config = dict(
    arch='vit',
    model='sound classifier',
    dataset='short read English sentences (LibriTTS-R)',
    train_examples=26041,
    n_mels=64,
    hop_length=320,
    input='log_mel',
    spec_augment=False,
    win_length=400,
    targets=['voice'],
    num_classes=2,
    norm='layernorm',
    norm_position='pre',
    activation='gelu',
    mlp_ratio=2,
    head_dim=32,
    fused_qkv=False,
    bias='none',
    qk_norm=False,
    parallel_block=False,
    inner_norm=True,
    moe='expert_choice',
    num_experts=32,
    moe_every=2,
    expert_mlp_ratio=1,
    experts_per_token=1,
    shared_expert=False,
    patch_size=[8, 8],
    conv_stem=False,
    layers=14,
    width=192,
    positions='learned',
    pooling='mean',
    register_tokens=4,
    loss='cross_entropy',
    residual_init='zero_last',
    optimizer='muon',
    muon_scale='match_rms_adamw',
    lr=0.0078,
    momentum=0.95,
    nesterov=True,
    orthogonalizer='newton_schulz_5',
    adamw_lr_other_params=0.0011,
    cautious_weight_decay=True,
    ema_decay=0.999,
    steps=20700,
    batch_size=128,
    epochs=101.7,
    lr_schedule='cosine',
    final_lr_fraction=0,
    warmup_steps=1030,
    weight_decay=0.04,
    adamw_weight_decay_other_params=0.01,
)
Rows from block 2, named by matrix and row number. Rows with one number belong to one neuron. Each number is 50 + 12 x the weight over its row's rms, rounded and kept within 0 to 99. All counts start at 0. After the name is the row's rms in percent of the matrix's.
# fc1: MLP up (model.blocks.2.mlp.fc1.weight, 384x192), inputs 48-95
# fc2: MLP down (model.blocks.2.mlp.fc2.weight, 192x384, transposed), outputs 48-95
fc1.8 119:37 46 69 57 34 76 59 51 38 46 48 66 43 49 52 34 34 68 48 45 55 40 70 47 38 58 58 50 56 57 54 62 58 57 50 48 77 72 39 45 49 56 52 39 57 49 39 66
fc1.9 114:51 43 56 58 45 58 22 62 50 63 49 46 48 53 49 51 62 64 49 51 48 56 61 37 65 35 57 37 41 50 47 60 38 59 47 55 44 60 43 54 45 47 82 68 27 40 30 38
fc1.10 089:60 45 43 71 42 63 49 70 60 48 49 47 63 60 49 40 68 63 35 47 67 38 63 66 40 43 24 36 57 52 61 75 47 50 39 44 50 45 74 36 24 61 68 52 71 55 43 43
fc1.11 084:48 21 46 57 36 37 61 47 63 74 34 39 62 51 40 60 50 48 42 62 36 40 58 33 43 55 43 85 72 42 68 49 54 36 50 48 85 40 37 56 59 45 48 39 38 71 41 60
fc1.12 089:58 56 65 54 57 51 60 50 59 48 54 39 35 41 63 65 63 40 57 43 68 28 59 39 21 36 55 54 48 61 46 44 58 64 56 59 64 67 35 63 49 37 41 28 48 50 52 52
fc1.13 100:53 57 58 61 55 50 43 50 38 60 53 60 38 79 55 54 37 57 40 54 44 34 48 40 61 41 73 34 83 64 70 57 31 54 42 59 52 39 49 28 36 60 43 65 46 43 48 37
fc1.14 100:52 54 67 52 44 59 44 50 64 34 59 34 45 37 53 46 34 68 40 51 27 36 54 45 50 45 36 38 44 55 60 46 55 57 61 46 43 63 49 44 26 48 69 33 39 43 34 50
fc1.15 098:25 40 49 48 38 57 62 49 33 54 64 48 43 49 37 47 50 49 59 62 51 45 57 56 59 41 78 46 39 51 33 47 66 30 56 69 46 69 56 31 53 55 57 49 56 63 40 48
fc1.16 115:48 52 48 44 56 58 70 39 51 25 49 61 38 55 48 54 47 23 46 57 48 43 47 40 78 44 74 51 40 23 48 51 47 69 60 55 55 63 59 33 51 69 31 48 53 40 52 58
fc1.17 102:15 91 46 50 54 49 38 56 50 45 28 61 85 41 29 43 51 30 56 48 48 53 62 42 61 72 54 32 37 34 64 32 44 46 57 39 44 45 48 59 47 39 48 55 40 68 58 57
fc1.18 099:73 51 53 41 25 40 37 63 42 44 43 56 45 39 32 25 61 44 27 61 44 54 48 65 54 46 77 27 50 23 45 58 49 43 53 64 58 57 27 50 43 58 48 37 52 49 46 88
fc1.19 081:55 58 46 61 23 68 40 48 35 57 35 69 46 69 53 65 52 56 26 56 71 70 58 24 43 52 56 30 37 37 67 48 31 52 46 57 74 60 55 35 60 85 40 45 51 42 64 30
fc1.20 095:58 43 70 59 56 44 49 55 40 49 49 51 67 45 66 50 44 70 44 36 54 38 63 44 54 41 64 44 38 50 54 27 46 29 27 53 42 24 61 30 44 64 29 51 26 54 62 60
fc1.21 095:48 65 51 51 34 50 68 15 33 38 60 56 67 48 49 35 45 70 45 31 66 49 56 43 36 54 67 58 72 40 42 56 53 26 46 56 41 64 32 53 56 50 48 56 44 62 45 73
fc1.22 094:20 66 36 27 56 56 45 44 62 46 40 60 69 36 52 31 69 44 60 23 47 27 69 34 61 35 55 61 45 54 67 69 43 64 55 48 38 54 60 53 75 64 50 40 64 50 53 45
fc1.23 102:50 36 47 39 57 22 51 54 54 33 60 32 61 64 61 48 43 44 69 58 56 50 50 54 52 62 52 55 54 41 28 55 46 48 37 39 22 50 54 47 61 64 44 57 33 36 51 60
fc1.24 099:60 39 41 37 40 49 63 44 62 68 60 71 52 60 60 32 52 51 68 49 61 32 48 69 50 50 46 52 56 40 39 50 50 47 36 61 51 73 70 69 44 38 51 57 55 55 47 26
fc1.25 119:30 49 53 59 14 61 26 36 78 72 49 28 62 53 31 56 38 29 65 81 54 46 46 44 48 48 58 82 54 52 63 68 61 55 51 52 71 45 50 48 38 53 47 39 54 42 41 37
fc1.26 087:56 52 32 42 56 32 62 58 45 64 35 49 49 42 44 58 57 55 41 72 40 43 54 63 59 55 50 63 57 41 34 55 33 50 54 60 59 64 66 36 67 64 69 60 57 44 52 51
fc1.27 094:46 68 94 52 62 44 46 48 64 54 43 57 53 41 52 51 42 71 57 37 56 48 60 52 40 70 38 36 42 45 48 77 27 42 43 41 47 66 46 65 61 44 60 58 60 56 72 65
fc1.28 094:53 72 42 38 53 64 47 59 60 88 69 60 24 41 45 59 33 69 47 44 51 55 57 55 51 36 37 56 51 52 46 62 44 67 51 41 33 67 54 42 62 39 66 46 47 34 46 41
fc1.29 113:56 36 50 53 65 57 36 59 18 41 46 55 55 51 33 60 71 52 38 48 56 37 57 38 45 59 47 69 50 50 35 49 35 55 35 57 48 36 48 49 57 55 62 73 57 37 67 56
fc1.30 097:48 47 60 54 58 37 38 60 43 50 57 62 54 45 46 62 48 39 55 49 27 62 54 62 50 37 44 57 58 60 43 49 39 74 62 49 65 46 31 58 44 79 45 56 49 47 57 61
fc1.31 100:50 39 17 61 30 54 48 71 46 54 42 54 18 50 52 50 48 41 68 38 53 53 41 57 60 37 25 59 37 67 53 21 75 51 55 48 52 41 49 41 46 55 42 71 43 39 47 76
fc1.32 103:57 41 37 62 62 44 59 54 49 30 41 39 52 31 57 66 42 33 58 66 18 41 56 56 71 48 43 35 76 49 52 52 46 47 53 52 45 49 57 49 32 84 46 30 45 34 67 67
fc1.33 088:52 52 30 48 48 46 61 76 57 38 46 41 52 54 42 35 71 62 37 40 20 60 55 33 67 43 15 64 59 32 28 49 37 49 64 61 53 48 50 49 75 58 47 49 51 65 49 59
fc1.34 078:58 45 45 52 61 28 61 39 35 51 27 49 54 55 50 63 66 32 37 79 49 47 83 50 46 56 52 51 49 50 64 56 72 57 47 57 38 43 53 44 72 62 46 55 39 63 49 65
fc1.35 109:36 42 45 32 39 34 48 51 62 34 53 62 63 72 46 40 47 70 48 59 52 65 53 41 46 53 43 67 54 43 37 43 74 60 33 71 62 48 54 55 42 55 38 63 35 38 31 37
fc1.36 091:50 57 49 70 47 59 22 49 37 51 49 45 39 39 32 32 49 49 39 40 55 25 43 53 47 59 69 55 46 65 63 67 46 54 46 47 24 64 38 42 35 50 38 46 56 50 58 56
fc1.37 082:49 38 60 65 58 54 84 31 51 50 41 48 63 40 46 57 56 75 53 47 32 63 53 61 53 40 35 56 36 37 69 43 74 37 47 51 74 74 67 35 44 45 57 54 45 59 37 37
fc1.38 089:07 59 58 59 40 57 44 62 48 31 47 46 44 46 53 60 51 44 33 56 54 45 69 56 46 53 49 41 63 31 48 51 56 39 34 30 50 52 68 45 55 33 69 52 48 63 44 57
fc1.39 087:57 44 34 47 52 55 47 58 41 35 63 46 32 57 52 49 33 68 63 40 32 63 53 44 44 60 47 43 46 38 45 53 45 50 51 53 62 54 76 61 53 69 56 64 58 41 55 58
fc1.40 103:51 55 52 42 65 58 54 53 37 48 47 52 55 48 56 42 50 59 43 31 67 61 50 71 54 45 69 60 63 65 46 29 69 44 28 36 70 59 63 60 57 71 57 39 35 56 59 44
fc1.41 101:44 53 69 58 48 67 49 42 40 72 58 44 54 42 65 53 57 36 41 35 49 62 50 62 43 46 44 40 31 69 54 75 44 61 51 45 61 54 54 53 55 69 45 55 46 58 29 61
fc1.42 114:62 48 40 21 65 40 31 52 45 31 57 55 57 61 51 34 27 46 52 39 50 74 29 41 40 36 54 58 46 56 46 47 69 37 36 33 67 53 43 48 47 41 56 37 51 47 47 19
fc1.43 113:70 61 43 56 40 47 42 54 40 42 53 73 58 56 19 54 56 67 57 54 44 57 62 44 71 48 40 46 54 29 29 45 49 53 52 52 49 48 54 48 52 36 49 36 66 60 37 54
fc1.44 083:44 50 53 70 69 54 64 46 26 34 77 41 40 66 44 50 49 42 36 35 77 69 55 56 43 39 34 42 61 47 56 72 42 63 50 41 51 46 33 43 51 72 45 38 37 48 50 54
fc1.45 096:56 23 60 39 46 47 47 58 58 49 40 50 37 68 50 53 49 29 37 57 53 43 33 38 40 45 35 56 26 37 47 62 45 38 48 23 60 37 67 45 54 65 52 59 46 40 53 55
fc1.46 091:39 55 41 25 80 37 59 50 46 43 65 60 58 62 47 58 26 35 52 47 62 51 48 43 47 52 16 56 52 50 44 51 65 66 53 43 39 46 33 31 45 64 21 56 61 30 54 49
fc1.47 088:60 46 46 62 57 33 60 56 55 53 53 56 40 67 42 54 37 51 30 42 68 54 31 53 40 53 38 53 56 58 78 47 27 48 48 39 48 59 56 65 45 37 46 61 50 57 29 65
fc1.48 113:60 65 50 44 39 33 51 26 38 52 54 60 44 51 77 58 37 21 51 31 29 50 64 47 57 71 41 48 40 40 48 32 42 20 60 31 65 60 50 40 55 64 51 55 46 52 79 45
fc1.49 120:40 51 49 63 60 38 46 76 46 54 48 63 33 58 60 54 55 69 45 34 74 82 37 52 69 74 42 51 44 45 64 45 40 51 43 41 17 48 61 30 35 40 46 49 37 63 61 22
fc1.50 097:38 45 47 67 34 42 18 44 54 43 37 43 33 56 54 59 54 60 27 38 60 46 49 59 47 69 40 40 53 45 43 41 59 53 72 45 71 53 36 67 28 39 31 44 39 49 47 50
fc1.51 088:47 50 46 59 53 77 61 55 61 35 75 52 64 37 58 21 60 53 53 72 41 48 55 44 72 40 45 31 42 58 61 44 32 33 67 62 36 65 43 42 62 43 61 48 44 70 40 59
fc1.52 090:48 39 78 56 44 51 67 55 56 58 43 53 39 36 68 35 37 40 50 50 46 38 51 59 36 47 53 34 39 63 54 35 63 20 47 72 58 59 43 62 59 58 47 51 45 44 53 65
fc1.53 107:54 43 31 32 46 56 51 71 45 40 64 43 68 57 36 61 48 65 39 45 51 70 49 33 54 33 40 31 35 39 50 47 34 44 62 44 63 49 45 56 51 55 41 44 72 58 39 38
fc1.54 098:36 57 29 35 56 65 34 52 46 45 58 58 60 43 42 46 43 31 58 39 43 48 57 50 25 46 35 27 28 57 44 75 61 64 57 57 58 51 46 50 56 71 42 52 48 59 55 58
fc1.55 118:31 36 56 39 46 68 56 48 52 48 52 67 57 55 24 32 50 45 55 50 56 29 58 44 55 55 72 56 51 53 53 57 40 51 44 47 62 39 47 40 38 61 59 68 56 58 45 67
fc1.56 108:70 35 62 46 51 48 57 44 61 53 26 39 60 33 54 56 34 58 66 47 33 54 67 64 66 61 56 21 41 49 48 53 47 54 47 47 66 47 28 57 47 40 41 49 61 40 56 62
fc1.57 102:38 36 56 53 51 47 29 39 55 71 68 51 63 50 56 51 69 40 57 54 52 68 29 45 51 34 45 47 59 56 33 62 47 51 33 38 56 43 75 56 67 53 33 66 55 40 50 23
fc1.58 096:67 50 49 37 38 29 64 58 22 47 49 45 62 50 34 60 45 51 46 54 39 43 63 56 49 42 49 49 46 57 52 45 43 44 50 76 31 60 56 50 34 49 57 34 27 46 39 48
fc1.59 117:57 53 61 31 47 49 68 47 65 46 49 61 51 47 51 33 56 43 52 48 53 65 36 39 67 50 43 57 50 45 43 80 67 53 63 54 49 56 71 57 49 59 55 53 64 53 47 49
fc1.60 086:55 49 39 57 45 36 52 50 53 25 63 40 43 63 41 27 60 56 38 56 41 53 69 50 54 39 46 44 44 53 44 43 67 35 42 54 62 68 45 59 34 40 46 39 52 56 47 64
fc1.61 105:53 46 57 65 35 23 44 50 58 69 48 33 50 61 41 64 59 62 44 51 44 42 45 50 55 39 29 63 52 63 81 31 61 14 70 58 44 68 63 32 42 54 31 66 65 44 73 51
fc1.62 090:41 60 54 57 49 66 56 60 31 54 53 50 61 39 61 61 47 41 62 56 51 42 69 59 59 34 59 58 71 60 41 59 46 77 54 40 46 24 42 53 49 57 53 38 63 40 56 43
fc1.63 096:64 41 50 50 47 44 62 25 40 75 55 49 59 31 45 73 54 56 40 26 42 62 54 49 51 59 18 33 67 70 51 49 52 28 37 53 51 36 61 63 70 35 47 45 53 55 41 33
fc1.64 115:41 43 58 52 31 57 56 55 48 55 60 53 53 57 72 47 32 47 27 47 37 29 70 44 49 27 70 28 33 61 45 40 39 26 57 63 39 26 50 59 42 49 35 64 29 40 72 58
fc1.65 103:50 34 45 43 43 88 50 35 54 55 73 51 49 28 58 59 52 45 46 41 44 42 52 49 42 46 48 62 41 39 51 59 31 51 41 56 45 60 39 48 50 60 60 52 21 43 34 55
fc1.66 110:52 40 64 36 64 39 71 59 43 22 53 42 68 46 51 52 52 41 27 05 47 60 35 66 48 48 50 46 55 59 35 71 66 63 38 47 40 60 47 52 66 38 59 58 61 47 46 53
fc1.67 118:43 17 40 45 53 45 52 36 27 61 33 50 47 56 59 54 51 35 60 49 46 60 63 41 35 48 37 47 32 57 52 65 32 48 50 42 55 43 37 59 46 63 66 51 46 44 58 40
fc1.68 108:66 40 60 32 72 66 47 52 55 48 52 49 39 43 43 48 63 22 21 49 54 51 42 44 50 51 44 32 35 48 49 47 63 51 35 56 60 49 44 51 44 47 41 54 55 48 50 48
fc1.69 102:43 27 44 55 78 57 57 42 47 64 47 51 32 29 67 48 34 40 62 50 50 22 59 58 57 50 60 15 54 46 50 75 75 53 35 61 40 60 44 34 79 58 47 46 45 61 33 59
fc1.70 104:56 48 68 41 36 35 69 34 47 39 40 65 50 68 53 40 48 28 60 44 53 53 46 61 38 62 80 49 79 61 44 29 47 42 51 65 48 58 61 27 69 62 45 38 73 51 36 55
fc1.71 105:39 50 45 48 22 41 42 51 30 50 69 46 53 27 37 43 43 45 52 58 51 55 49 51 30 54 61 26 49 44 31 63 42 28 45 72 43 45 52 41 48 55 46 51 45 30 42 66
fc1.72 101:33 65 49 38 55 50 59 40 48 67 49 46 38 63 40 17 53 60 43 37 33 43 47 35 31 36 37 54 54 48 37 37 81 38 51 51 76 55 41 80 55 63 51 49 32 30 55 24
fc1.73 105:64 48 33 46 47 53 46 44 38 23 45 66 72 55 32 52 51 62 50 47 55 35 47 51 44 60 34 32 51 49 61 69 61 61 57 56 44 64 48 29 69 54 33 65 49 47 43 60
fc2.8 120:45 58 54 34 38 60 55 42 51 36 42 45 53 59 45 59 59 45 55 37 41 53 42 47 43 63 13 30 47 40 41 46 57 59 64 40 42 47 71 47 58 52 50 37 48 59 56 46
fc2.9 108:21 59 42 53 58 59 41 57 37 44 57 48 54 43 59 57 20 53 51 57 53 55 58 52 45 40 64 71 52 55 56 28 49 40 42 46 42 47 47 47 56 59 42 52 75 56 60 34
fc2.10 096:50 60 68 49 36 43 51 62 40 40 47 40 63 34 28 32 54 31 58 36 40 46 24 32 60 51 48 44 44 36 34 53 54 43 56 53 49 43 63 55 69 46 36 55 59 45 45 53
fc2.11 081:46 64 80 58 55 54 42 59 55 48 73 57 46 63 52 33 45 43 70 37 56 47 48 47 49 47 41 29 37 43 46 41 53 59 10 47 37 48 38 37 64 42 62 58 54 51 56 50
fc2.12 086:39 54 35 45 47 39 53 64 55 39 66 30 57 38 53 43 47 66 55 50 46 48 53 46 60 24 67 46 53 31 48 61 50 50 49 58 45 52 48 44 55 42 42 67 63 50 49 55
fc2.13 104:18 60 27 45 38 69 58 30 67 39 39 66 46 45 52 30 71 58 40 43 42 63 45 58 30 28 41 30 50 52 53 42 55 39 58 40 36 48 57 64 54 40 48 54 47 51 49 48
fc2.14 103:54 44 48 57 76 50 59 52 43 58 41 57 53 47 18 68 42 37 58 49 62 55 50 56 54 72 56 47 40 55 55 53 50 32 49 40 30 35 70 46 98 46 33 44 62 49 52 47
fc2.15 106:54 68 32 66 60 65 43 31 58 36 38 53 58 36 23 64 51 61 46 47 49 51 55 62 51 66 67 43 60 39 74 56 56 46 34 40 38 32 54 55 58 40 32 52 61 50 39 48
fc2.16 110:37 45 57 55 31 65 51 46 50 50 40 34 39 48 49 55 39 61 49 42 49 31 65 50 35 50 49 35 71 62 58 50 27 45 67 41 41 59 50 73 40 41 64 54 72 71 54 71
fc2.17 097:51 40 54 46 53 45 73 51 50 56 61 51 51 70 57 56 49 53 58 47 51 32 57 66 44 36 29 59 49 56 47 55 50 39 59 61 53 43 20 45 23 49 64 45 59 59 35 56
fc2.18 102:51 53 46 58 41 41 63 57 50 49 57 57 45 65 63 53 68 59 67 46 54 58 42 45 39 33 54 73 56 82 40 66 42 32 39 38 77 70 53 49 50 53 42 59 47 55 47 49
fc2.19 090:54 38 52 57 43 51 47 59 48 46 48 49 61 45 68 55 55 49 60 57 33 48 57 67 50 48 50 57 55 70 40 44 43 46 45 49 26 48 43 61 51 23 77 43 30 40 36 52
fc2.20 110:46 47 42 66 36 59 54 32 38 51 49 48 39 52 38 64 52 51 32 59 43 65 60 63 48 44 45 46 41 45 36 73 63 46 80 51 52 53 47 62 53 53 56 65 69 37 48 43
fc2.21 089:17 46 49 31 62 48 36 51 62 60 37 53 45 52 54 37 57 28 59 64 51 50 40 64 44 46 41 43 68 63 57 39 33 70 50 43 82 40 60 38 43 42 45 56 44 52 44 33
fc2.22 108:59 49 58 30 60 48 45 59 62 68 52 45 47 57 55 42 52 73 44 29 65 42 60 73 41 51 57 35 42 38 45 40 51 38 55 58 47 52 50 54 40 63 24 49 46 67 46 71
fc2.23 097:37 47 76 38 57 63 26 46 49 65 47 54 61 43 46 45 57 55 36 47 42 52 72 47 57 47 44 41 49 59 49 21 47 64 42 63 50 53 49 43 43 35 63 49 41 41 59 48
fc2.24 098:51 71 54 72 43 56 46 52 50 71 14 41 51 49 45 46 53 50 34 47 38 54 47 55 44 26 39 59 46 84 52 43 59 24 46 60 50 45 47 41 62 63 41 40 42 59 55 62
fc2.25 116:59 55 51 48 57 55 58 51 28 35 42 58 63 60 65 43 56 65 41 46 41 45 62 27 75 38 39 36 39 55 60 51 60 64 47 50 54 55 46 44 37 40 73 34 27 43 52 49
fc2.26 088:57 37 50 50 66 24 45 57 56 41 56 47 41 61 57 44 64 59 50 50 40 43 59 36 60 47 42 52 51 55 36 45 78 57 66 32 55 52 24 63 71 52 52 59 36 59 47 73
fc2.27 101:38 36 33 52 63 35 63 40 46 51 42 61 65 32 51 56 42 54 57 54 49 47 45 28 41 50 41 58 52 29 53 49 55 46 36 62 47 43 58 52 46 46 42 80 53 55 54 41
fc2.28 097:51 52 63 59 58 48 29 51 48 59 47 39 86 49 43 51 47 59 53 50 31 51 41 52 61 46 45 44 30 69 63 36 59 44 42 44 43 43 24 61 52 39 60 60 44 62 73 63
fc2.29 113:61 46 30 43 33 54 44 42 43 54 46 52 66 51 62 33 54 62 58 51 43 55 41 39 58 28 28 54 63 41 47 30 62 61 54 59 72 57 61 51 30 55 32 39 52 52 39 42
fc2.30 097:61 37 43 46 52 38 41 35 54 50 55 45 48 39 50 31 55 58 51 29 55 75 53 43 50 70 56 38 47 48 60 53 68 74 59 37 35 43 37 40 42 28 55 31 26 52 57 49
fc2.31 094:51 51 37 57 40 40 67 27 56 52 48 57 38 56 81 58 57 49 52 56 43 52 53 26 54 72 48 72 49 51 58 71 42 53 60 54 42 68 27 83 35 39 58 36 44 60 44 48
fc2.32 107:45 53 55 61 38 68 44 57 56 46 60 41 32 48 47 37 58 48 66 50 72 61 49 48 43 67 41 52 49 32 74 44 31 42 50 54 66 43 50 36 56 67 55 41 74 65 56 57
fc2.33 085:50 48 45 51 63 45 33 42 38 31 82 31 47 52 40 49 48 42 51 53 42 65 52 69 64 51 58 60 28 50 38 81 45 40 47 50 58 46 43 42 54 53 55 45 27 26 73 54
fc2.34 081:60 44 61 23 43 63 58 66 50 39 48 44 46 70 41 39 34 57 50 45 53 44 38 62 32 44 58 66 32 57 39 30 46 62 56 50 54 45 26 67 36 50 41 43 74 58 55 48
fc2.35 112:51 60 60 51 31 66 57 37 36 46 62 40 37 33 53 52 45 68 42 50 51 46 45 35 41 42 50 32 49 43 53 59 61 64 68 53 42 31 45 61 37 54 58 13 54 63 62 62
fc2.36 093:56 24 58 46 27 50 56 42 47 53 51 37 44 64 44 45 58 38 63 49 45 45 29 55 50 58 35 57 50 20 59 51 38 51 46 61 75 69 64 37 50 42 50 51 37 40 59 53
fc2.37 082:37 49 48 40 45 57 42 62 44 34 48 57 66 43 52 43 50 43 40 61 48 54 71 54 44 57 65 52 31 32 28 34 42 42 57 56 29 38 45 60 61 60 54 65 34 62 55 44
fc2.38 090:50 50 44 57 45 55 70 38 54 62 44 51 59 53 40 53 42 53 52 40 37 27 48 55 54 49 61 13 42 52 43 46 49 34 41 81 35 51 36 41 66 56 48 38 59 58 59 37
fc2.39 088:66 72 32 66 51 50 60 61 58 52 22 46 50 38 60 45 51 67 56 61 49 35 56 42 64 42 48 48 54 52 56 48 46 48 66 17 40 60 43 68 38 54 36 40 49 44 47 38
fc2.40 100:64 56 36 63 48 54 40 54 58 57 62 46 61 27 55 56 44 47 58 68 37 29 67 46 33 48 44 39 59 51 60 63 34 36 50 32 52 40 59 56 75 48 40 46 33 51 31 57
fc2.41 102:39 54 52 49 45 49 45 60 61 39 38 53 43 43 57 38 36 27 68 61 58 55 48 63 67 56 57 50 63 50 46 45 42 64 50 46 38 39 60 35 47 44 62 49 65 53 70 49
fc2.42 108:52 37 36 62 38 47 40 40 67 43 57 32 42 17 47 64 43 48 38 36 54 52 70 39 92 46 52 49 54 38 64 57 43 27 42 54 39 38 66 40 74 42 34 54 62 67 54 46
fc2.43 113:46 42 77 57 57 50 59 72 45 60 53 28 25 43 67 68 42 69 55 61 47 66 38 32 54 58 48 58 52 44 55 57 40 44 59 40 48 58 51 51 56 40 41 50 36 45 57 49
fc2.44 091:65 54 53 52 46 57 44 42 54 58 54 62 55 50 45 32 70 37 58 67 18 37 55 63 46 33 57 45 55 46 36 35 38 44 50 55 36 69 51 59 41 17 52 57 45 47 41 40
fc2.45 097:53 42 48 64 37 30 39 51 35 53 53 30 44 30 57 56 30 65 68 61 48 51 70 59 53 49 53 41 38 43 53 72 37 35 35 50 33 63 63 49 42 56 54 44 56 68 63 38
fc2.46 093:62 71 71 61 75 76 38 44 49 57 47 40 39 69 30 74 49 63 43 69 54 30 34 47 37 64 81 47 44 44 43 51 63 37 66 35 63 42 53 53 61 39 71 57 44 45 54 66
fc2.47 091:54 67 43 44 73 50 32 31 61 41 59 38 54 51 71 56 51 45 59 53 29 54 49 49 52 71 43 40 54 53 41 61 57 72 48 51 39 65 38 31 59 52 44 45 54 63 61 33
fc2.48 110:48 45 59 61 47 46 68 58 54 59 46 35 54 52 67 64 71 43 41 55 43 44 59 50 55 26 36 59 68 68 60 70 47 53 46 44 43 43 50 62 48 40 53 44 35 53 62 46
fc2.49 108:64 43 42 57 59 41 65 21 65 73 57 60 59 33 55 18 54 58 39 55 33 50 76 78 33 31 38 67 40 34 58 38 49 57 42 76 64 49 29 39 47 31 54 71 47 42 43 60
fc2.50 105:57 60 57 52 34 56 71 61 42 55 61 53 56 39 29 42 57 52 61 56 56 44 48 29 46 50 28 74 56 62 58 42 53 37 30 51 31 55 44 49 46 57 59 41 60 70 36 55
fc2.51 086:41 53 42 43 31 37 55 37 37 70 26 38 30 53 32 54 62 72 40 48 41 55 61 41 56 57 69 71 49 39 55 80 43 56 46 59 55 39 33 53 53 42 32 44 73 28 46 43
fc2.52 097:34 46 50 38 62 49 35 38 57 60 65 51 50 55 49 65 41 40 59 59 66 59 62 43 47 52 51 60 45 54 41 53 42 73 53 39 58 57 71 33 44 30 46 49 55 39 36 47
fc2.53 110:47 63 48 49 44 35 57 36 71 65 40 58 55 58 68 63 42 56 64 50 61 42 33 54 49 49 61 45 41 60 39 73 52 23 36 49 30 47 48 26 50 56 54 48 56 74 75 43
fc2.54 098:57 50 71 54 40 42 51 52 48 32 53 27 79 51 37 58 65 64 58 35 50 50 36 24 68 42 51 52 69 51 39 61 39 43 58 51 50 23 60 28 44 67 54 35 42 50 46 44
fc2.55 117:47 44 52 59 40 52 60 58 41 43 50 54 56 61 37 53 46 54 48 40 42 38 49 65 42 65 23 46 37 51 46 57 43 65 30 54 62 71 34 60 62 39 50 28 55 64 57 43
fc2.56 106:50 50 45 27 46 61 27 44 37 28 62 67 38 47 56 66 76 60 56 43 37 47 74 49 39 46 62 63 39 48 58 46 68 66 51 60 52 47 76 35 43 71 84 49 40 52 42 36
fc2.57 100:34 60 47 40 48 43 46 44 48 39 60 55 38 35 39 36 50 50 45 51 65 52 45 53 42 52 51 67 45 37 62 48 28 40 66 51 26 56 34 54 49 68 57 40 47 17 38 52
fc2.58 101:40 44 59 37 60 62 50 47 30 46 77 50 51 71 52 47 66 50 42 60 66 54 39 34 45 56 62 41 26 49 65 40 50 57 75 29 68 42 30 35 50 41 40 56 62 46 55 48
fc2.59 116:60 61 55 44 44 54 49 39 50 43 38 40 39 26 37 44 58 45 68 50 54 53 35 36 50 56 69 53 48 62 51 25 60 76 50 49 40 56 55 41 47 69 33 76 68 65 60 77
fc2.60 091:43 41 63 64 49 50 41 54 40 53 22 54 42 54 61 55 44 22 67 47 71 65 45 39 44 56 25 50 53 50 48 47 44 79 41 64 45 53 44 38 57 69 37 62 54 56 42 38
fc2.61 103:58 34 33 57 54 53 58 43 63 62 57 77 50 44 45 51 38 60 47 35 60 36 81 53 48 47 52 37 37 36 19 70 48 60 57 46 43 22 43 60 54 59 65 55 10 72 52 48
fc2.62 092:39 32 47 48 36 49 61 49 67 23 47 62 44 34 28 44 48 55 37 60 55 30 47 57 23 57 55 66 41 51 64 55 31 37 63 57 45 61 61 49 43 45 53 48 59 58 33 70
fc2.63 096:50 38 52 65 50 60 45 60 53 60 34 72 54 62 46 35 47 59 49 65 54 42 35 58 62 39 54 61 23 30 43 42 34 44 40 37 49 48 24 36 45 59 62 71 42 55 54 47
fc2.64 097:48 41 43 47 49 53 57 59 35 43 28 50 45 35 48 56 63 42 54 63 57 56 37 51 51 46 49 24 55 77 39 56 37 59 52 44 63 32 51 41 54 46 59 81 43 62 59 50
fc2.65 103:42 51 38 44 47 50 55 59 52 42 56 65 57 53 42 54 57 46 58 68 48 57 17 49 38 78 53 36 64 76 39 49 33 35 45 44 69 65 52 68 38 37 45 75 74 53 52 35
fc2.66 105:50 45 44 61 52 53 19 38 83 63 65 61 28 76 38 41 80 56 46 60 51 55 40 66 13 47 50 39 68 43 49 45 50 48 50 54 41 56 57 38 38 73 49 52 37 32 40 65
fc2.67 114:52 30 35 51 45 51 50 82 42 20 54 55 72 26 52 53 54 40 32 61 60 59 73 51 69 46 53 44 47 50 43 53 36 65 46 61 56 46 52 34 32 34 54 54 67 35 59 44
fc2.68 105:62 52 45 54 31 42 42 37 71 74 52 61 49 66 54 40 52 39 61 54 26 51 56 39 43 55 40 75 50 80 62 51 50 62 67 46 38 43 55 52 51 50 58 20 52 53 52 57
fc2.69 108:64 73 50 46 44 44 48 51 61 43 51 44 47 36 74 53 63 69 61 62 40 58 43 44 68 60 60 65 43 57 53 38 59 71 58 58 61 44 58 62 06 55 61 54 68 36 51 52
fc2.70 105:45 32 37 75 33 44 48 54 63 43 41 49 44 37 53 69 59 52 42 55 60 64 61 59 62 39 50 39 52 47 51 54 56 48 75 41 51 57 55 60 39 69 39 47 56 32 51 54
fc2.71 105:60 45 47 56 54 50 49 64 44 34 25 53 30 58 42 70 48 60 42 65 30 46 30 32 59 50 65 46 41 55 49 72 43 48 53 50 60 83 57 49 47 50 50 55 62 68 44 43
fc2.72 096:53 51 66 49 43 41 50 53 45 33 54 55 62 37 43 58 50 59 35 59 68 43 39 58 67 54 38 63 35 36 37 59 59 77 59 81 44 47 26 46 64 23 41 61 60 50 50 57
fc2.73 092:39 71 44 47 48 48 65 37 71 75 39 54 46 60 70 47 65 62 67 25 41 56 49 58 45 48 65 75 35 45 46 47 57 54 74 62 56 44 31 60 52 50 64 49 56 48 59 50